config.yaml
arch: "dit"
model: "image diffusion model"
dataset: "retinal OCT scans (Kermany 2017)"
train_examples: 49215
image_size: 48
horizontal_flip: true
conditioning: "none"
objective: "edm"
cond_dim: 192
norm: "layernorm"
activation: "gelu"
mlp_ratio: 4
head_dim: 32
fused_qkv: false
qk_norm: false
inner_norm: false
patch_size: [6, 6]
layers: 6
width: 384
positions: "rope"
optimizer: "soap"
beta2: 0.99
lr: 0.00094
beta1: 0.95
shampoo_beta: 0.99
eps: 1e-08
precondition_frequency: 16
max_precond_dim: 512
one_sided: false
adamw_lr_other_params: 0.0011
steps: 19200
batch_size: 384
epochs: 149.8
lr_schedule: "wsd_sqrt"
decay_fraction: 0.3
final_lr_fraction: 0.05
warmup_steps: 570
weight_decay: 0.1
adamw_weight_decay_other_params: 0
Rows from block 3 of a small image diffusion model, named by matrix and row number. Rows with one number belong to one neuron. Each number is 500 + 40 x the weight over its row's rms, rounded and kept within 0 to 999. All counts start at 0. Numbers have three digits each.
After each neuron's rows are labels from the 100 images, of 14848 (inputs lightly noised), where the neuron reaches its highest value: "top examples" is what is common among them. Only what is clearly more common there than usual is listed. The data: retinal OCT scans (Kermany 2017).
# fc1: MLP up (model.blocks.3.mlp.fc1.weight, 1536x384), inputs 48-95
# fc2: MLP down (model.blocks.3.mlp.fc2.weight, 384x1536, transposed), outputs 48-95

fc1.511:492522567514451449502456560524440525412532474493484636457505511470505504487482500466559490494455459462503513526560492473557508438468517534469572
fc2.511:505508508534552526509546539587479531480420416528517451434450541502540453496482537453579513505440595526463522516449510499549513529542518537582516
top examples: finding: choroidal neovascularization

fc1.420:484503484489455466486502529494492481468520469541546479534525487542545532431560479577520476537518556462536511500462515481533505457502497507479550
fc2.420:572489463533551539501527511443531550462471497523522508451566497477578486495581525492510585489499494547471461529531467540463502504504455509543531
top examples: finding: drusen

fc1.33:528409427468485503514463510452493563549498541477521526539565466494522476481379462520537413533494474536492427444536582567421528538557498492522499
fc2.33:549546494515524512528499532451523519469429458518590458482590477486485483556451545462526516501505516571533457511470526583543479483519462443402440
top examples: finding: diabetic macular edema

fc1.63:521509520502508527540470497500515477493517501538486494436462501528526452492498511445470514516528504497540518530564454544510499498522547541473537
fc2.63:539525514572570506506501415508512509515535478488527553442446516477520512487501510471492513490515567489539509437442496498525500463498480482491480
top examples: finding: choroidal neovascularization

fc1.486:441503460455499513525499482470504456536459530522575473587472497421465523436545448500461491457557491526450479499481471569440484498523467479465529
fc2.486:447473511517564518520488504444475498514584551528544523458480512590452511476477500540495492569511486495514492581587469452516499556496514494468559
top examples: finding: normal

fc1.638:449553513556498570500474522488500439488493464506520469467495495525492503571508526528553480500513457520448537425583538506488437504495462524493543
fc2.638:521538483498592447495497574441473504567463480506595515541534465486503547519490518578496510518587477495521493546445496553459515495506518471508516
top examples: finding: diabetic macular edema

fc1.306:478511502484505472515521524517521495423550503443516601470478545509511412543431400474530460567481476509518465492496570491489521491554488438465440
fc2.306:504538502455511483555466508551552548474461538537542424568517477442553552449508589529564525459509466474480509512479577520474530534528463567477409
top examples: finding: normal

fc1.626:499471518486479570556509501524503455524443528520486441499475514531412546480550451482492515486485512495529522521476510490525558474564544445513507
fc2.626:551497473477511515476476438483502549495526503530542546419466455441408492558518564466485489491551497486522501504514529489512561491485411494530556
top examples: finding: diabetic macular edema

fc1.170:505485462527436439426482507521474516529466498471458497448535499449538494440453471457486462414470477467520506465485429444438526419549492481493507
fc2.170:470502510453531563551483468542487542547518498565453581514463513589517527488429540530553491540513440525523521540467435529480541513481456450491508
top examples: finding: drusen

fc1.470:526520517499555501483479510517524533509507388575542498567511501510540615538516478520567415498499509486479509572556552472490571467551522428527471
fc2.470:468524468526443486501522486508555473454477541491502489496452504508528465503500436469507536531442532478561486518464505498478507511500481506522461
top examples: finding: diabetic macular edema

fc1.337:473502545483478471460546528520567569517517413459498535531473505516483575503458434490493482586396466466527559528534534498515566513534436533567505
fc2.337:596441501522487495476435528541487469487417504547475461414510459509510560483503607539465567480520518471547515506449528471506507496493627465442552
top examples: finding: normal

fc1.701:548551494470523500524529420452550481416475478576494399491481486512558506411483468551488500529482522429436553389489481523516516603588495580525464
fc2.701:500493501480457469526452423530515522504552471521561498440461478531557452651488506472548556486561446582491489522529447517476520447466496460452435
top examples: finding: normal

fc1.328:514445485430467471548498547538515529471439465434491563460475453469505577487524437503550501474505571492462503471477415483500498503502530482531526
fc2.328:519540520521520546501561568454479508440558465510472494487418557493394496502507518548554495574501558531495484499506481475525560495477446511505435
top examples: finding: diabetic macular edema

fc1.483:537494530465517476527526475467461500544538443494596519495510566552510546531531525465502524406443479539521467452503546516513524519449495535549536
fc2.483:457517507427535585492529502483533523545453555505562548466495468507585494475446467433500425490464558562474483514474506487519468545450520431470504
top examples: finding: diabetic macular edema

fc1.504:556527502587455478470568500562570498486539496471534463534570525537456498562516536508518491531580534535507493556447470558514512558476532513514491
fc2.504:449525507611475556537484462480457531509410483506533548469481486528448493464553454483488484493492453537480442477495387461514464488507404468508445
top examples: finding: normal

fc1.211:500608475525548463445526515523504493521527525452468494496519441485539478504550449430514511525455488479514522527511467446518517544612544425495577
fc2.211:500447490513447484567496509467516480481455485436459537526523526469563490479553503428535576482517552485486479467528493463472470545536472512544575
top examples: finding: choroidal neovascularization

fc1.745:520508440475446430522545557473492459547530521493537550528390480459525487412449471454466524554404469486559466481470506519495494519528546509490451
fc2.745:447482512543488502490492568482478489560478540492475466527456457530376512447482532495523485493522485465443471449511437463496513523534486496518474
top examples: finding: diabetic macular edema

fc1.412:543484558510527538474467480472488503525551528540511493541515538510482507525469525559523482529571472451487432457537482545484489496587538540518535
fc2.412:520510451503539519529529505462474511483504518482522525496568448436496445543521443501476473445477568493486453479527497529510503484483534483514490
top examples: finding: choroidal neovascularization

fc1.401:477492451435490553514539528495482451577507524539476497500542487439552454457439491531439535526473481569515539474514544525532415543445480489561493
fc2.401:476514501536547488516490549469498531475464482510443500492529544541581537500475544553448479494566504451485483523475572465479537511482502521441484
top examples: finding: choroidal neovascularization; finding: diabetic macular edema

fc1.397:511480475532506569515509541512521514458530522510509439468454509502498511528541483487477549496492520463549567496481494565544517501513457497497591
fc2.397:478450487471493470444520527601490502513527441506484545505474449472567529486545536455520536494492498501444518464531486420498555503516586537488604
top examples: finding: diabetic macular edema

fc1.427:485436551525473534491552548501479595519523499498507512434546529502477439501512529515517384537514464505472475441512508610558463517573514483536538
fc2.427:503482512512530493445484540533494519501493423578505518447538471482527393499491535497511529428489466497520510507464383530489481517491579490506500
top examples: finding: drusen

fc1.374:527519492496523429538441593429509573579434529486454637547514497493481459535456511517575451532538503489444534470555489520496492526534514552459509
fc2.374:527517487504545585492471548530501483544529514530488499514423464458460537537469508550521554458532438538476490475534496502514549553485487594499578
top examples: finding: diabetic macular edema

fc1.591:568456508430498463427514497460461515552535516468519435502498504457553460516489427493487494526564470522460489512568527515501523485462401562437618
fc2.591:504507474558520448622428474472564493523454552474536530518501522584475465529454544521472486491547534497532486451429475519510509534478586496599532
top examples: finding: normal

fc1.716:468448459461524495490533479524538487496488497476484455579529469480502466443471448485531470528555498476535519494487511411522535465473478548521483
fc2.716:503504491599547516490563528501417525416473467514563464479510475611442525445482546451516508492485492456515490440514527455464578493495506528479544
top examples: finding: diabetic macular edema

fc1.722:460515490457556458541552486513546521552489497492503515492509462435472514506505537479481562578516590485467617506510566472547499536517569410484494
fc2.722:527515469562486504524536496401473474550451591503470524379519443489545501440464508485468507509510470508490536460519500478488488471522527546486515
top examples: finding: diabetic macular edema

fc1.275:495517532506494511517528561473516410557544493513477487462548478491515536507519481540518532520532513499476475522469427516505492548451491505503591
fc2.275:490539500538462503556511544500515529488483488544488476492499512529527505506503514455481456454474522519569542517594502401474499546470451522583562
top examples: finding: choroidal neovascularization

fc1.581:486517503456415454436534532523522547426448468493492540448479447535526533516528520583469532600459516576477533501479513474499506515491507550531514
fc2.581:465487552459571498520493534520539491485502561481469462493441645475504508490532485527520534470524461485477494512524521473476535490489452504501519
top examples: finding: diabetic macular edema

fc1.386:480477534497555542535543507408475457480448586477480438550544534550427587424456522467548398474565490441437453504533517501445504487434471444540500
fc2.386:477468533502447507456475576412493486526486463500440536470493456447518535526451508438468539558408635516490509481502502469477456468476486497547437
top examples: finding: drusen

fc1.50:445511476440485571535530469527546468492488496464525449577488571480457418519443520455501507477489502422487474468489510521550483502460479512477522
fc2.50:516525492531486433466561492554457580518518386481507495511449410445390466504448452417491516520522471431417494474542529520528487486511582525497536
top examples: finding: diabetic macular edema

fc1.204:458587522479489511519489505489474506466487452449473430501527459433567534515593515495536529405544472512449414485523583498558540514473558432546487
fc2.204:497545489544545484602529470455494502468473508503506458537547573542547547442564489473595456523458421498517565493493578457487477581503526530548458
top examples: finding: diabetic macular edema

fc1.610:540487517472458496559526469490471515486516547461524456552508519523511457536561475503573478501450445524489447509511486498505505499450516529570460
fc2.610:466492494478534526451441479449474489425439495479520556552544413489543498507562430478507523496521518463502616479482479478507516495466475505493510
top examples: finding: diabetic macular edema

fc1.392:462513486490537535507620462534550452441546463494453509458470424488547529499491606458494428517460522499513590468545475477471484502465540481498499
fc2.392:493553503482530437502482474557557557447437514538445506548445570501517464479522369479526554536515468561429502497462442505473454467459461521505494
top examples: finding: diabetic macular edema

fc1.475:544483542566476511539525486482440531506467464492513472488594502533505540489583458480504467490455464520541513453481570482518548493509496543513532
fc2.475:496494476516467509431552461470506524498525533458508518483540505412520553476572447414537483476535427498571511493527570519496457520568495479595522
top examples: finding: drusen

fc1.497:500551496515484532442475542525568474524551549487491524498500491576489410478563522411492452543485516490467544496530472515485476490582429509414479
fc2.497:502552485518560480497474524534515498493521480504450511509471453464543526519506523425497524490521524506549490538432399520526481498447510441509496
top examples: finding: normal

fc1.53:487528503589552511564484525526489500488490486466522519474455509422469500531419492621473454528502519501480484454478450558479490527460565484475513
fc2.53:466508541527429475453518502495533484433462481539558510551470452548432511492459497513502496485510498450511463553511446484498553532522404483443512
top examples: finding: diabetic macular edema

fc1.290:500465427509504505473543453443494392457523491465443444519493470513418533516514533538455498520520485539429454603480591464549515493450555497524503
fc2.290:527510493485475502434466567446534520552502488490562432506468452504493494519537462509484511539478473532491466483478451471482475509501501526492517
top examples: finding: normal

fc1.303:546521524522510477402460426549459456580469507462457485520537499506527493525555485485488513480492399442525492536537585541535532505499508538521463
fc2.303:504538514495518497578501403483521485467498465515424441503509520445517437499521504494455551440484506511522523480517468505536526442468482522448508
top examples: finding: drusen

fc1.633:459499488520531502470497592532492533549519445505578427507520527496470472483494473528417523488450464515507488482480495507465463446526465549498487
fc2.633:465463521475434548549529592500467519495468486505617572560470523506534494517538574433387487507564473476532552522521527406447524528526465484503554
top examples: finding: choroidal neovascularization

fc1.313:595472570500469503513560495458459477460587503532530460493489491474454496519438500556574491474486524471481444498509483467534476483588511485518531
fc2.313:534533507607488545509556468529494477523510529508504517466508468474484539474554446494483537433439465487509488533468530460467467481468468490500527
top examples: finding: normal

fc1.252:505503492476429481492508499419528631479460495511506514540495519498480431447461562468552465439532487471573490477421530488540563452530467545537498
fc2.252:516494567543605563438478495409549470522481487464541470471470497456476464521454429478526473564403516543500503483606469540446573493502541525501423
top examples: finding: diabetic macular edema

fc1.565:514487506472561539538511510507558485565522497529471469468511542581429527534449567436407477492444453522547472466506488460520553467493520473473493
fc2.565:519510477484494496503501501551506527516454502460503482530602444504480512472456442527430458500516491453451467502519467520522533519531495535483510
top examples: finding: choroidal neovascularization

fc1.402:417466501474587564458488455491522527437466452456509524528459504486485430422429494503453520493518423449449492491553538499544453497459504528559501
fc2.402:394494495491527475560497545503544498491524509473475466514467500442466471550508518449455531520526445464422459452492540429528532547486497471463542
top examples: finding: diabetic macular edema

fc1.266:472503542490493582495476497515555503426484468482480486513475463453512417367443506543490545524508533456515531466466476495477454477541530433500451
fc2.266:489520532479458431471450518527531508495537441523491527440466529518542513549443467520527549491548570569530515557521455551454413486541481555527518
top examples: finding: normal

fc1.184:561497501532451463518504589457578450464483463542517469480580470494528484490520454496509493531444445462415548539491489542477520438478491504515503
fc2.184:487482493500543475517475549426515518523478516474443519472504520507537388453523534440487520504510536427571501425494569476554513479453534485476535
top examples: finding: normal

fc1.417:512447542521425465459460478498473507457494475502590507439473432545536596485464496561475456509500524473516457584479545496431620589452568582516530
fc2.417:519475519536468510494523501394575524526443493513419449472532444510495499503480543540575515445559430508549473526498525468489482440521496472530565
top examples: finding: choroidal neovascularization

fc1.400:567484425400466503476517457468468524549490527540552517459457441502471519452482570442492489509533478388465559474554550432496466460523492491518539
fc2.400:493498492542490490467455458477484470463521483442492487491547505440541502494598468498463512506559484446518481457500529502534523544521449525460441
top examples: finding: choroidal neovascularization

fc1.27:542504463514545445482491470525519531477497574511526555502546434476526493488580501540466513462471438458529510507471491470518547553522603453453525
fc2.27:555508493546499579410477426508469570403549477488559511461461563476501460453505506510483511475422534527450484474459519518517505504482361527561473
top examples: finding: normal

fc1.508:530480520547535512467430576521479416431513487498526442473525417500530520494506510515539499486501512485526588544420484538488488562483541456528511
fc2.508:509477499507447481485478534583509461446462520562508566525391508474487523461507497493444439560499490606468536473607436469519513472476488535472491
top examples: finding: normal

fc1.288:494482424449566475452559546485519437443482506414559491507424475509492468487558530479476480490559474443474498493498613439501441534515457486463536
fc2.288:518556480538452512523486486559427495512549495506498502530515457494514471518554495510616502552557438527471506575501479488460497526525595509490492
top examples: finding: normal

fc1.138:522414515454489500527507461434476474445479495493450559508481546486454502506477529494490432511482482637418428442502524497568539434513459498466482
fc2.138:525514513417550484504478514499575507460499419510553466519512478457474512531559484546435504490493449532560520537374500437450490524496594461506515
top examples: finding: normal

fc1.534:530481599558577500487529508492492500523491565451492555407557480538470369480465518517508338540518510597582484484501521584390564523546546533508558
fc2.534:467534504521465481513463458498576521503505401437430461498541486426485500543473494447476412475488514492550508530520462508538526455408486489498519
top examples: finding: choroidal neovascularization; finding: diabetic macular edema

fc1.304:459476610540552440517522519500524517456514501433506555506520484483512493467498424445517554447528528526482529517492521461521490493471511536509528
fc2.304:446556519477506503550519491487519485572539517557487611463471522498458477453474545548537573449519509509479529486505472490572510520483513456536497
top examples: finding: diabetic macular edema

fc1.141:560511535511558504459436405552503481531463498514582488596423534537592536519482540512529463542492487427507415476570503506503448593519498490461465
fc2.141:513538525519496459498534482398556438527499492510476532477424593476538462518493484569511534489523448494519533512540523467517470499478450531459471
top examples: finding: normal

fc1.295:420491585497564460494537413554507463434513522455509523561550501501482589443419477556546413437513490472565428488482564551468482528488488462516501
fc2.295:526483526441455539495531469471489585501521574542443464507535488440480507491426519536521467590512569468455513496542580440468470517471467490519502
top examples: finding: diabetic macular edema

fc1.476:518535437499480584471525516614491454521474575468540466473509539481466492492564522550421428514476476481469485492487486497457503459480531459492474
fc2.476:528443496537500436517500514556483513512477420558512511503492478551507601547573450558430512494514491558494587518514471458501505519511468527483444
top examples: finding: diabetic macular edema

fc1.187:485483460507445475524489551586478535551510551531529407414525503507493518567507515478498499504503519460519509514542488563459474499590488530523510
fc2.187:488553506523509428513514516459510502533479543518484569514497510512580527434573473487501503555496456527531534488449447493502559500472486494423550
top examples: finding: diabetic macular edema

fc1.679:463435474549443480501463500467481450495517469502531563433491563519448546519491503481544449537521497496437451382508440537470462461511496488458500
fc2.679:559460505539550473496545504531512505471518556443596451488436502506471554481473513448512514475515506470469524619472409464431458509438489499485528
top examples: finding: choroidal neovascularization

fc1.261:450493516510512508598497484528542407439517493528512470501511501431435460499519579483540519443564435494518614523496488380483483515519535561435531
fc2.261:450526487566525453485447493474490534480542425494502502443555521584440494557483475483498555474458424542505523472421522499518491450432553489532437
top examples: finding: choroidal neovascularization

fc1.25:500508458495478551384446448540498507515504529482486455458478476516565435461536460465475518462484516446498464486467490498516541534442445477414480
fc2.25:439476486468507536577525479531556471570527497479522528559448447458534471462529600454422530444529538525553535551481533509579599467555528431571468
top examples: finding: normal

fc1.59:538518538518505467447521523532473502542421454557523513498559451458536454407579444499513504535538511533389541533465517525432488485536456499446513
fc2.59:521493516522483502601520573457463540492579516517547502486591574538531550550562547479476499446459519485473524513579472464497538488515518551511523
top examples: finding: normal

fc1.699:500490470556582474561552532544519546525477461512480438524473478576472642525465478479508453468375439476515449498532486509497528539528493470508568
fc2.699:502434510529470560500478513511404539550490517495483556505519464525499477508511434462491485487526528503560510500437571496532571543500557461466514
top examples: finding: diabetic macular edema

fc1.190:503488518509529425479517453576545488391536480527510481495475451509397494524516441504513484504541503559388473467499487553545485544499527501421527
fc2.190:560483498534480500487456454540463445465488449476490467434465558518483469468466547495546558506562425435568547497473520549480490483522506499505501
top examples: finding: normal

fc1.471:478516521463547537551516495434519466508489521513463491412478465488502454506535516478497460455542563583537492476441484492488453427524520474486483
fc2.471:514492541511492465468511525502554541532501516468502541530498476542538526432557520477481498558456420552513508531585467465509534501465448464504478
top examples: finding: choroidal neovascularization

fc1.663:488528533466477508462471475557465524519473469484502528528462530501533474529502545462532494498411527492494535513479517489565474482517489441376492
fc2.663:460517482545501501574408461479494530510533442445507460583454480550487575500538492514489536466597504420462442440519417527507482501471516479493551
top examples: finding: normal

fc1.414:522552532440488500556480544563465447555457448503589490422468495549530511457557471453464508462467537498528512460464501489508498592487498440467498
fc2.414:543515499496511512493433588586417479473546462516625501544470501497541474521516555498515544471513561412479481524506541514502541507461511484570539
top examples: finding: normal

fc1.570:522461497504481477531495523508525426495433443434532496508576577504426538484492475543501467476523526387526448475529495501507492535493514509474493
fc2.570:474506514529563482450513421558542502464532559477553478466501489466555527468466482496554432541516460520433502443515537427487490497481475487529481
top examples: finding: drusen

fc1.625:456562471384482544453400555480528563432459450511479526496567408508546512500525477513502489528431526515570477532465523484561481519504500522461539
fc2.625:486485504466489398443561483440462519479533498448519470447539420506592544507504488497501512526531482570455506482495480505467513496495513539451518
top examples: finding: normal

fc1.406:492547472482536435542589391503507544521574476501506508547490507526466559437560505462542493544556458448543479482463534441534556440516548413548470
fc2.406:505513523528514525554535498614418497510471518483516499537557464509579557505532478512494524525524483445499531531530506569496504532474442548459522
top examples: finding: normal

fc1.452:510475507470520529538496493488478500500517473528520439421497471522523479503449472533488547538456568472392578511461504563505448431461526429538461
fc2.452:514537521459534485467560549539541452530520478538496586512492493481512460502478520432555469430529484505499507489489500400497476453537426489547409
top examples: finding: normal

fc1.88:497526528544531469470482510495553542476496482430533463484468544472436510420533488486510490511492521451496494524509499487497515464474539513516526
fc2.88:531514497515468567512519536554559489481491528489502521472475472532432510489503486452487481475469500512468542519529505444453500480458487506495474
top examples: finding: normal

fc1.393:471488476466493488529398493471478532511485489514588511544525435555481520518498433507504508498452494482503610520488523413459457517531456554498510
fc2.393:503474531470511523498574421532561519450506455507556498498496599508519499467503547524544527528549505514552510492413418496515583412516472492536512
top examples: finding: choroidal neovascularization

fc1.367:529561519457500501568561508507482493464501513445464454485465529513542524430477471518463412549449432506478515537508476447522551420431461559484575
fc2.367:508508517572469508360433461444549532531533552486489538487495464506498498477447471569526460487453439529451499493504448490470424448477516478546451
top examples: finding: diabetic macular edema

fc1.526:507572412517501474489573501539505487550421517426489498471524469430552452433534542497564521466476506501563550478528511554502535569484508481485536
fc2.526:495517487539558491553508526523518485499550515543463493453478542550573458561491470478475504510526529501507470506455535475485533496507461448509543
top examples: finding: normal

fc1.557:507472488500567507492477382517499496442478496534491464517493456519573523566472483523495505520451444417508495494493456543535563474412521525414520
fc2.557:484464506473533452513481466529492494519474500484413541514473557559554552456515464521532509543552439498488511599586471515532507534520531511469532
top examples: finding: normal

fc1.163:505548510447499520468544464526470546497481469510444461502478535554499585457426539445511459468416491494477534494559470469504516415481567574530543
fc2.163:447564476503555484495446422496471465438538523529458506557505500394444546496458475453558538517548465442449485467489465586460517533466427496532510
top examples: finding: diabetic macular edema

fc1.249:459521484493502527503523505484456435508512562508531503481496492461528459503573489476529475500482491503581480540507523472450551502541521481510442
fc2.249:476515497509563467538582514536493479500487558504520580583481498482484532514579492495533512524500537556410540494553535490498546508428542515491502
top examples: finding: normal

fc1.154:445489470505516552505471479474435526512470483524543472504415429539552491502485500500460476531490489495479494480368501469516510552464445492577582
fc2.154:575445491495516501445504569517480555497441462505556532495468536488399528513545543484348466498476463440513492512539508498482522498527506537529523
top examples: finding: choroidal neovascularization

fc1.439:492493490497461522492459521502504462551518466564482546592503507509527506531540543487528528500510480533539482467593468463441513492544488535464497
fc2.439:500473529477550538469529507493481527515485502467462481504430528502526509443494459409510520477431508531543523563415402515480520539471507478433522
top examples: finding: choroidal neovascularization

fc1.330:462524465458497513546516527471511597491523445522498456486481417523423507530510517482508548529536514488475535524524514543591516492562473480474552
fc2.330:547507508418554498523551512479451522502459504483516497500511408533482597543488463467492482612515516485457440511531533483518536492490574487517507
top examples: finding: choroidal neovascularization

fc1.62:458519429532464502496478555538509483426455461480525487548465546539483550488433526585482526476430508500441508436476446490495571491477398544496492
fc2.62:549536505549540480540437569566489441404494532503573456487539527514471557469473460525470518456533582521515432528466519599494535482512589546483526
top examples: finding: normal

fc1.538:500510461414417530489526564570508492375460451533447520475455449501580480508508454477498514439442528483534445543478509451479489498447439552500516
fc2.538:478499508419565399573506475571479481408490558473427548529522571510491497453532528494524505490491571507428559448519561529508523513533543440507491
top examples: finding: diabetic macular edema

fc1.355:508531483508541537518494465547509485472491525530455495551481507484610455559466508577475476488446519481460520448447565477526362532502482480510465
fc2.355:443486479478540486527514440486528562484514450527492489511397528553559499468510523591513528530447554499488480552450494419498560429468487518436547
top examples: finding: normal

fc1.160:524538493505523512521485546500482528535487506471448474493515480501527498538463476460496514530496514476549563514538436495564546399521527469528423
fc2.160:520522474539445540530526610486503526566520534460549496536527499494518529445462511530505415504518570523433511496445393524494461500504551463523512
top examples: finding: normal