From a checkpoint of a small image diffusion model.
Training: soap at rate 0.00094, 19200 steps, batches of 384.
Data: trained on retinal OCT scans (Kermany 2017), 49215 training examples, 149.8 epochs.
Rows from block 2 of a small image diffusion model, named by matrix and row number. Rows with one number belong to one neuron. Each number is 500 + 25 x the weight over its row's rms, rounded and kept within 0 to 999. All counts start at 0. Numbers have three digits each.
After each neuron's rows are labels from the 100 images, of 14848 (inputs lightly noised), where the neuron reaches its highest value: "patch colour" is the nearest of a few named colours to the mean colour under the peak. Only what is clearly more common there than usual is listed. The data: retinal OCT scans (Kermany 2017). In brackets: how many of the 100.
# fc1: MLP up (model.blocks.2.mlp.fc1.weight, 1536x384), inputs 308-383
# fc2: MLP down (model.blocks.2.mlp.fc2.weight, 384x1536, transposed), outputs 308-383

fc1.742:497490571536471487488470487485498481470462512527513448489491502504486474491492494528510468551498520500499527493524525499452508529494467496481513458515512494523529513487522475505550478527473502490491509540466496502504475486462534
fc2.742:508503513519543499520444499496532517510511474527500486507511493522520521517508497475480456570474458498445546481531505512471514519492478506523538528538510514517489483526487501513458513517500491502496489433478490505494470488512483
patch colour: white (31)

fc1.336:528478512503500514525508530505508508457476508498485497493534491530521488553498498521503470494537508492550513545470484518520518545513507507484533499487479520483477500540500506520500491502499508512515464528488512522469455498492502
fc2.336:494503520557527496468516498467509477555477545524510507495448535538472500479503541530496510470497486513530520508462496476512461495475491476451515506496502526505493474510511556455461490476506519481474477492493497512535490490482493
patch colour: white (64)

fc1.443:488488525482496468468490528520507453480507497548502501523475476519520486518486476517449490470507508483501502487531500513515527466501523522464483469483550491476476494454485522483502494517455478490532486546478491495537459488486528
fc2.443:501488512492521501510488506450439500493504496503491491517542482499494463461500460452553503490538515500516515474489447501504513506505506470503480498505494525499526492513500516555444497474496501523512464488492483507489502502513474
patch colour: grey (100)

fc1.574:501514532521499512537530525497519507524469474547464472471519485492516494481476504471524511486495466508514478447538525498519514521467512533480514473511512523507537487488497486523506477482534497500479515508488480498495453490528513
fc2.574:480478523546521505466513481485513494470513521463459486532485516537503552530487495486513474482502518490473472501509542511501492501485486460462510534494544508524524494439496517506514535524440523513503494486509517498495453467488469
patch colour: grey (89)

fc1.307:503483498486485481569530528499466514540510510516504491530501507499484455502480492481474484471512502525489496467518505531501538521519471505529543489496529516477550503478482476499474452577497534488473508515517474518518507455529497
fc2.307:483531519516505504514490495473478478480499505545517506514499519504481471504502476519479539486535503484511489493456521455496491502500516496478500542483477491490488473510465493493517559508477551547515511460517466494508493478523491
patch colour: white (90)

fc1.205:478513496502497515482475514494447516522468475514526504498518501552499523469501474525470507480528493479531493456550501463517551495500493508468488476506532506516465475506482485511505504510461501492525495503495483520493459498486467
fc2.205:514498545464534475540498473495479530447493519539523502461511546512498470493455559541497488482462519494509506479518480513532484553528453461511513508523513494502502496507532484493490509479499445496478475448484518520508520540451516
patch colour: white (66)

fc1.377:515479518523489511501485493526535493528499500516502529532529477469524509545509483513524544470480530495468452489532472526514505512491490511497525464508492494529500497529550472491489497488517475462457507537471498574508508503513499
fc2.377:568510472506463526497490517450495494436503464495511510516480527514505543489478503486493495446472507509506459500503460463502489490532482471481457539488475534508523480485537461514526502500488458490500475455475528497486519488493532
patch colour: grey (97)

fc1.597:527507570516478543514484487472492494522477508505522498497506497523513496493545484482500518501484526458490495510539532530529485458532497506474500496482513503530516526486516479527539521547520494520484492500507516497493471526510509
fc2.597:570500478495528466479509490487489528529486487543494515492472474489508513469509478513510497509530504465509480507511487494509489554532485514497524478477477511488497451489499480455530467515533514486510511522487535472424463456495512
patch colour: grey (99)

fc1.220:511458504498528479503534523485526498469511494499536478538482541542522492523535458520489493469485540538502519526474457506480507574537581519532503497503501520527462487522479516526514543518514519512467513494482518498507520496452499
fc2.220:494540513513502527556519501476488470550493485483511519483552526454496485496536522515491485491528509466498472490494467474488519534476429522533505482482483499474526472563485497496510493493514523478507517526493493513511502500492516
patch colour: grey (69)

fc1.362:521542501564556504459519515504520500465505505514466493523455529523494477507459495537554470501494491534506468500492471534516474508496483526485492524535450503495460498455470454524494520473479544506506488503483484507485497541535494
fc2.362:487491463491495521499521508506473483466471537579528514536504489502510488478472508491523511490511458503476500491491500480495477508507496478495529569498527515514510515500487516463487472481506539511525507415479489495521495530482510
patch colour: white (97)

fc1.144:475505506499515482520548524491472495524501488466510490505498546528497462484508476508496506525499494521513509534473502539466499475505522496518515515485509508499514560489530477506524521462487516526505522472492505525522499491517501
fc2.144:464467517483484481491477511484488478505486489536488490511484421472487495523520530474490524545532496499493532505486495511487490470486494515505509455494467510509524552520488486501454472494484498500509541528489512512461528483511513
patch colour: grey (85)

fc1.660:507495500549503486545470462511479493476482492483458484492470523474485496479502497553496495474505513476527492491540525541538468482465517525522499490516509510503501487523496551511536565496468487512519520520523455541475506514465521
fc2.660:512493510492493499589497519492490500517478478496490504510477466528501474515458499493477493510535539453558510503511452497547529498494512507486513520502498492505507536493512506523512512518561520480502533462545457495488453515484532
patch colour: white (100)

fc1.396:524493467529480537501476549479504454478487519508514510499481516473470504490490515499554532499520514478490466499565500532504545481495487515576515489493489490519523496507488510507507481462522505469469522516513542508530523508470529
fc2.396:523519485496498534524503547523490546494500499487498530560521473499525506510465473480483484510483506507487511485534496435515455552511510510498501510501454502513483479464487499501494524466533488516502517519451517495507492524486494
patch colour: grey (88)

fc1.629:458473515494498493523507535513496499499493524483519457483536538483509526527530497508567517475479484501480517482483501501523511484486478469507487528505476524528482528517488493533503551501451484545502509497497451529528503473477462
fc2.629:549499478491528490510526518504487489507535520506522529508553524504507495527493524488474470500507460489481496481521475519510473547507514482483515518497485483474476496472496456553508517495505502510520496546535511500523556492473493
patch colour: grey (100)

fc1.213:525516471542499477496543514510513498491482509513457486500476507478480479485536475537504512482497474512513552473483521505509474490473497461501554527525504513497500491480525523478470526536495484480510524485493488539477507540472533
fc2.213:506518475485488497510521478499546488498495496450538477504503502507491460519517535512530461539565485511537533489491470508524485507515510496501474527497516494537519484485481494515515540478515513421498489510537480504513453523484472
patch colour: white (97)

fc1.62:545451486482502516513524477535508534471477512489498481488543488459477450519473535483498525509502466508497451440520515472483478476482506553477517540447492519487496474532506562513503531518462549479494498505525510489453519566521518
fc2.62:509496511518486512503485485533466530540490499478470523501453569513535531543503489500530513519459505502506453495490469508468519476542470515517517522479511530483476501484531552534498540492501506506505518501512543482540529506490501
patch colour: grey (100)

fc1.693:522511509521524505474487500470541482477467489528481526532490474482496459538516501451482474501511507505544528497522497522485533488465517490557461578495487484486481537499523503511491486455492478476483487521486526468451479487543483
fc2.693:491504513515487502520522511524549504514514497484501490496529538497494496486495486530511461458491469516485466526529499478476486483488502513490508458500497487499484487512499484533509521484459514535557498466504484502524485511478488
patch colour: grey (68)

fc1.419:490469460465490486513531478516479499515475523501471503532474482483502532493509453489504499490552496521477489462509577531563468469534513509539559471479465485474516471534480516505456494485469494510471472488521507534487479491515508
fc2.419:484496471462521522479553488472493499520457557505522528515495498516466505526502507521488509497438496491560485471504551476549533508474487458499523505493469499467459463488470550464542474465511518496528493502531524484485455495525487
patch colour: grey (73)

fc1.585:495486494510483483500512437491510500492528475514447475485510477504483539526533533534525456469530467485505514486495514539533499496494490503483499480528468523513437496521540509462483555468481467494512510533513431477488447498450530
fc2.585:524517545485501517519492515509471483491483510495511482496468486492511486506478449506501503485451529503515509483449481467520548511495508493511507525536493483500518481509506497521556492481571548526517512441551444478457471481488524
patch colour: white (73)

fc1.398:509500516481447516491498551505521511476504490533494482521542506539508525533532499518497512482520473528500496497514560477458470480521496495502522501464531507465524553523497539414485516520476464511505456500499460494493517491477518
fc2.398:514526552521538507501537513460532516494505511490477507490492483502504497499503496491531514480514492497507494511538480459465496546484535515473530514479488502499466474506509485501563504490532536511514573481519484474497516565498489
patch colour: white (64)

fc1.489:515503482524488511535516493489505496525501539505453487505456510479438527512521546498505493495530517514496550497503523515500494524514457495462481480505456510456514513562535496493474501512527498510521491501494512523500524494499493
fc2.489:495477508532514470459480517490476513469524492483513426474526496466477501483482490488503483493477483502544521531530493491493477493494516477527471531503461535514491480509510525531527522504495503509472488520483495489484461502478527
patch colour: white (74)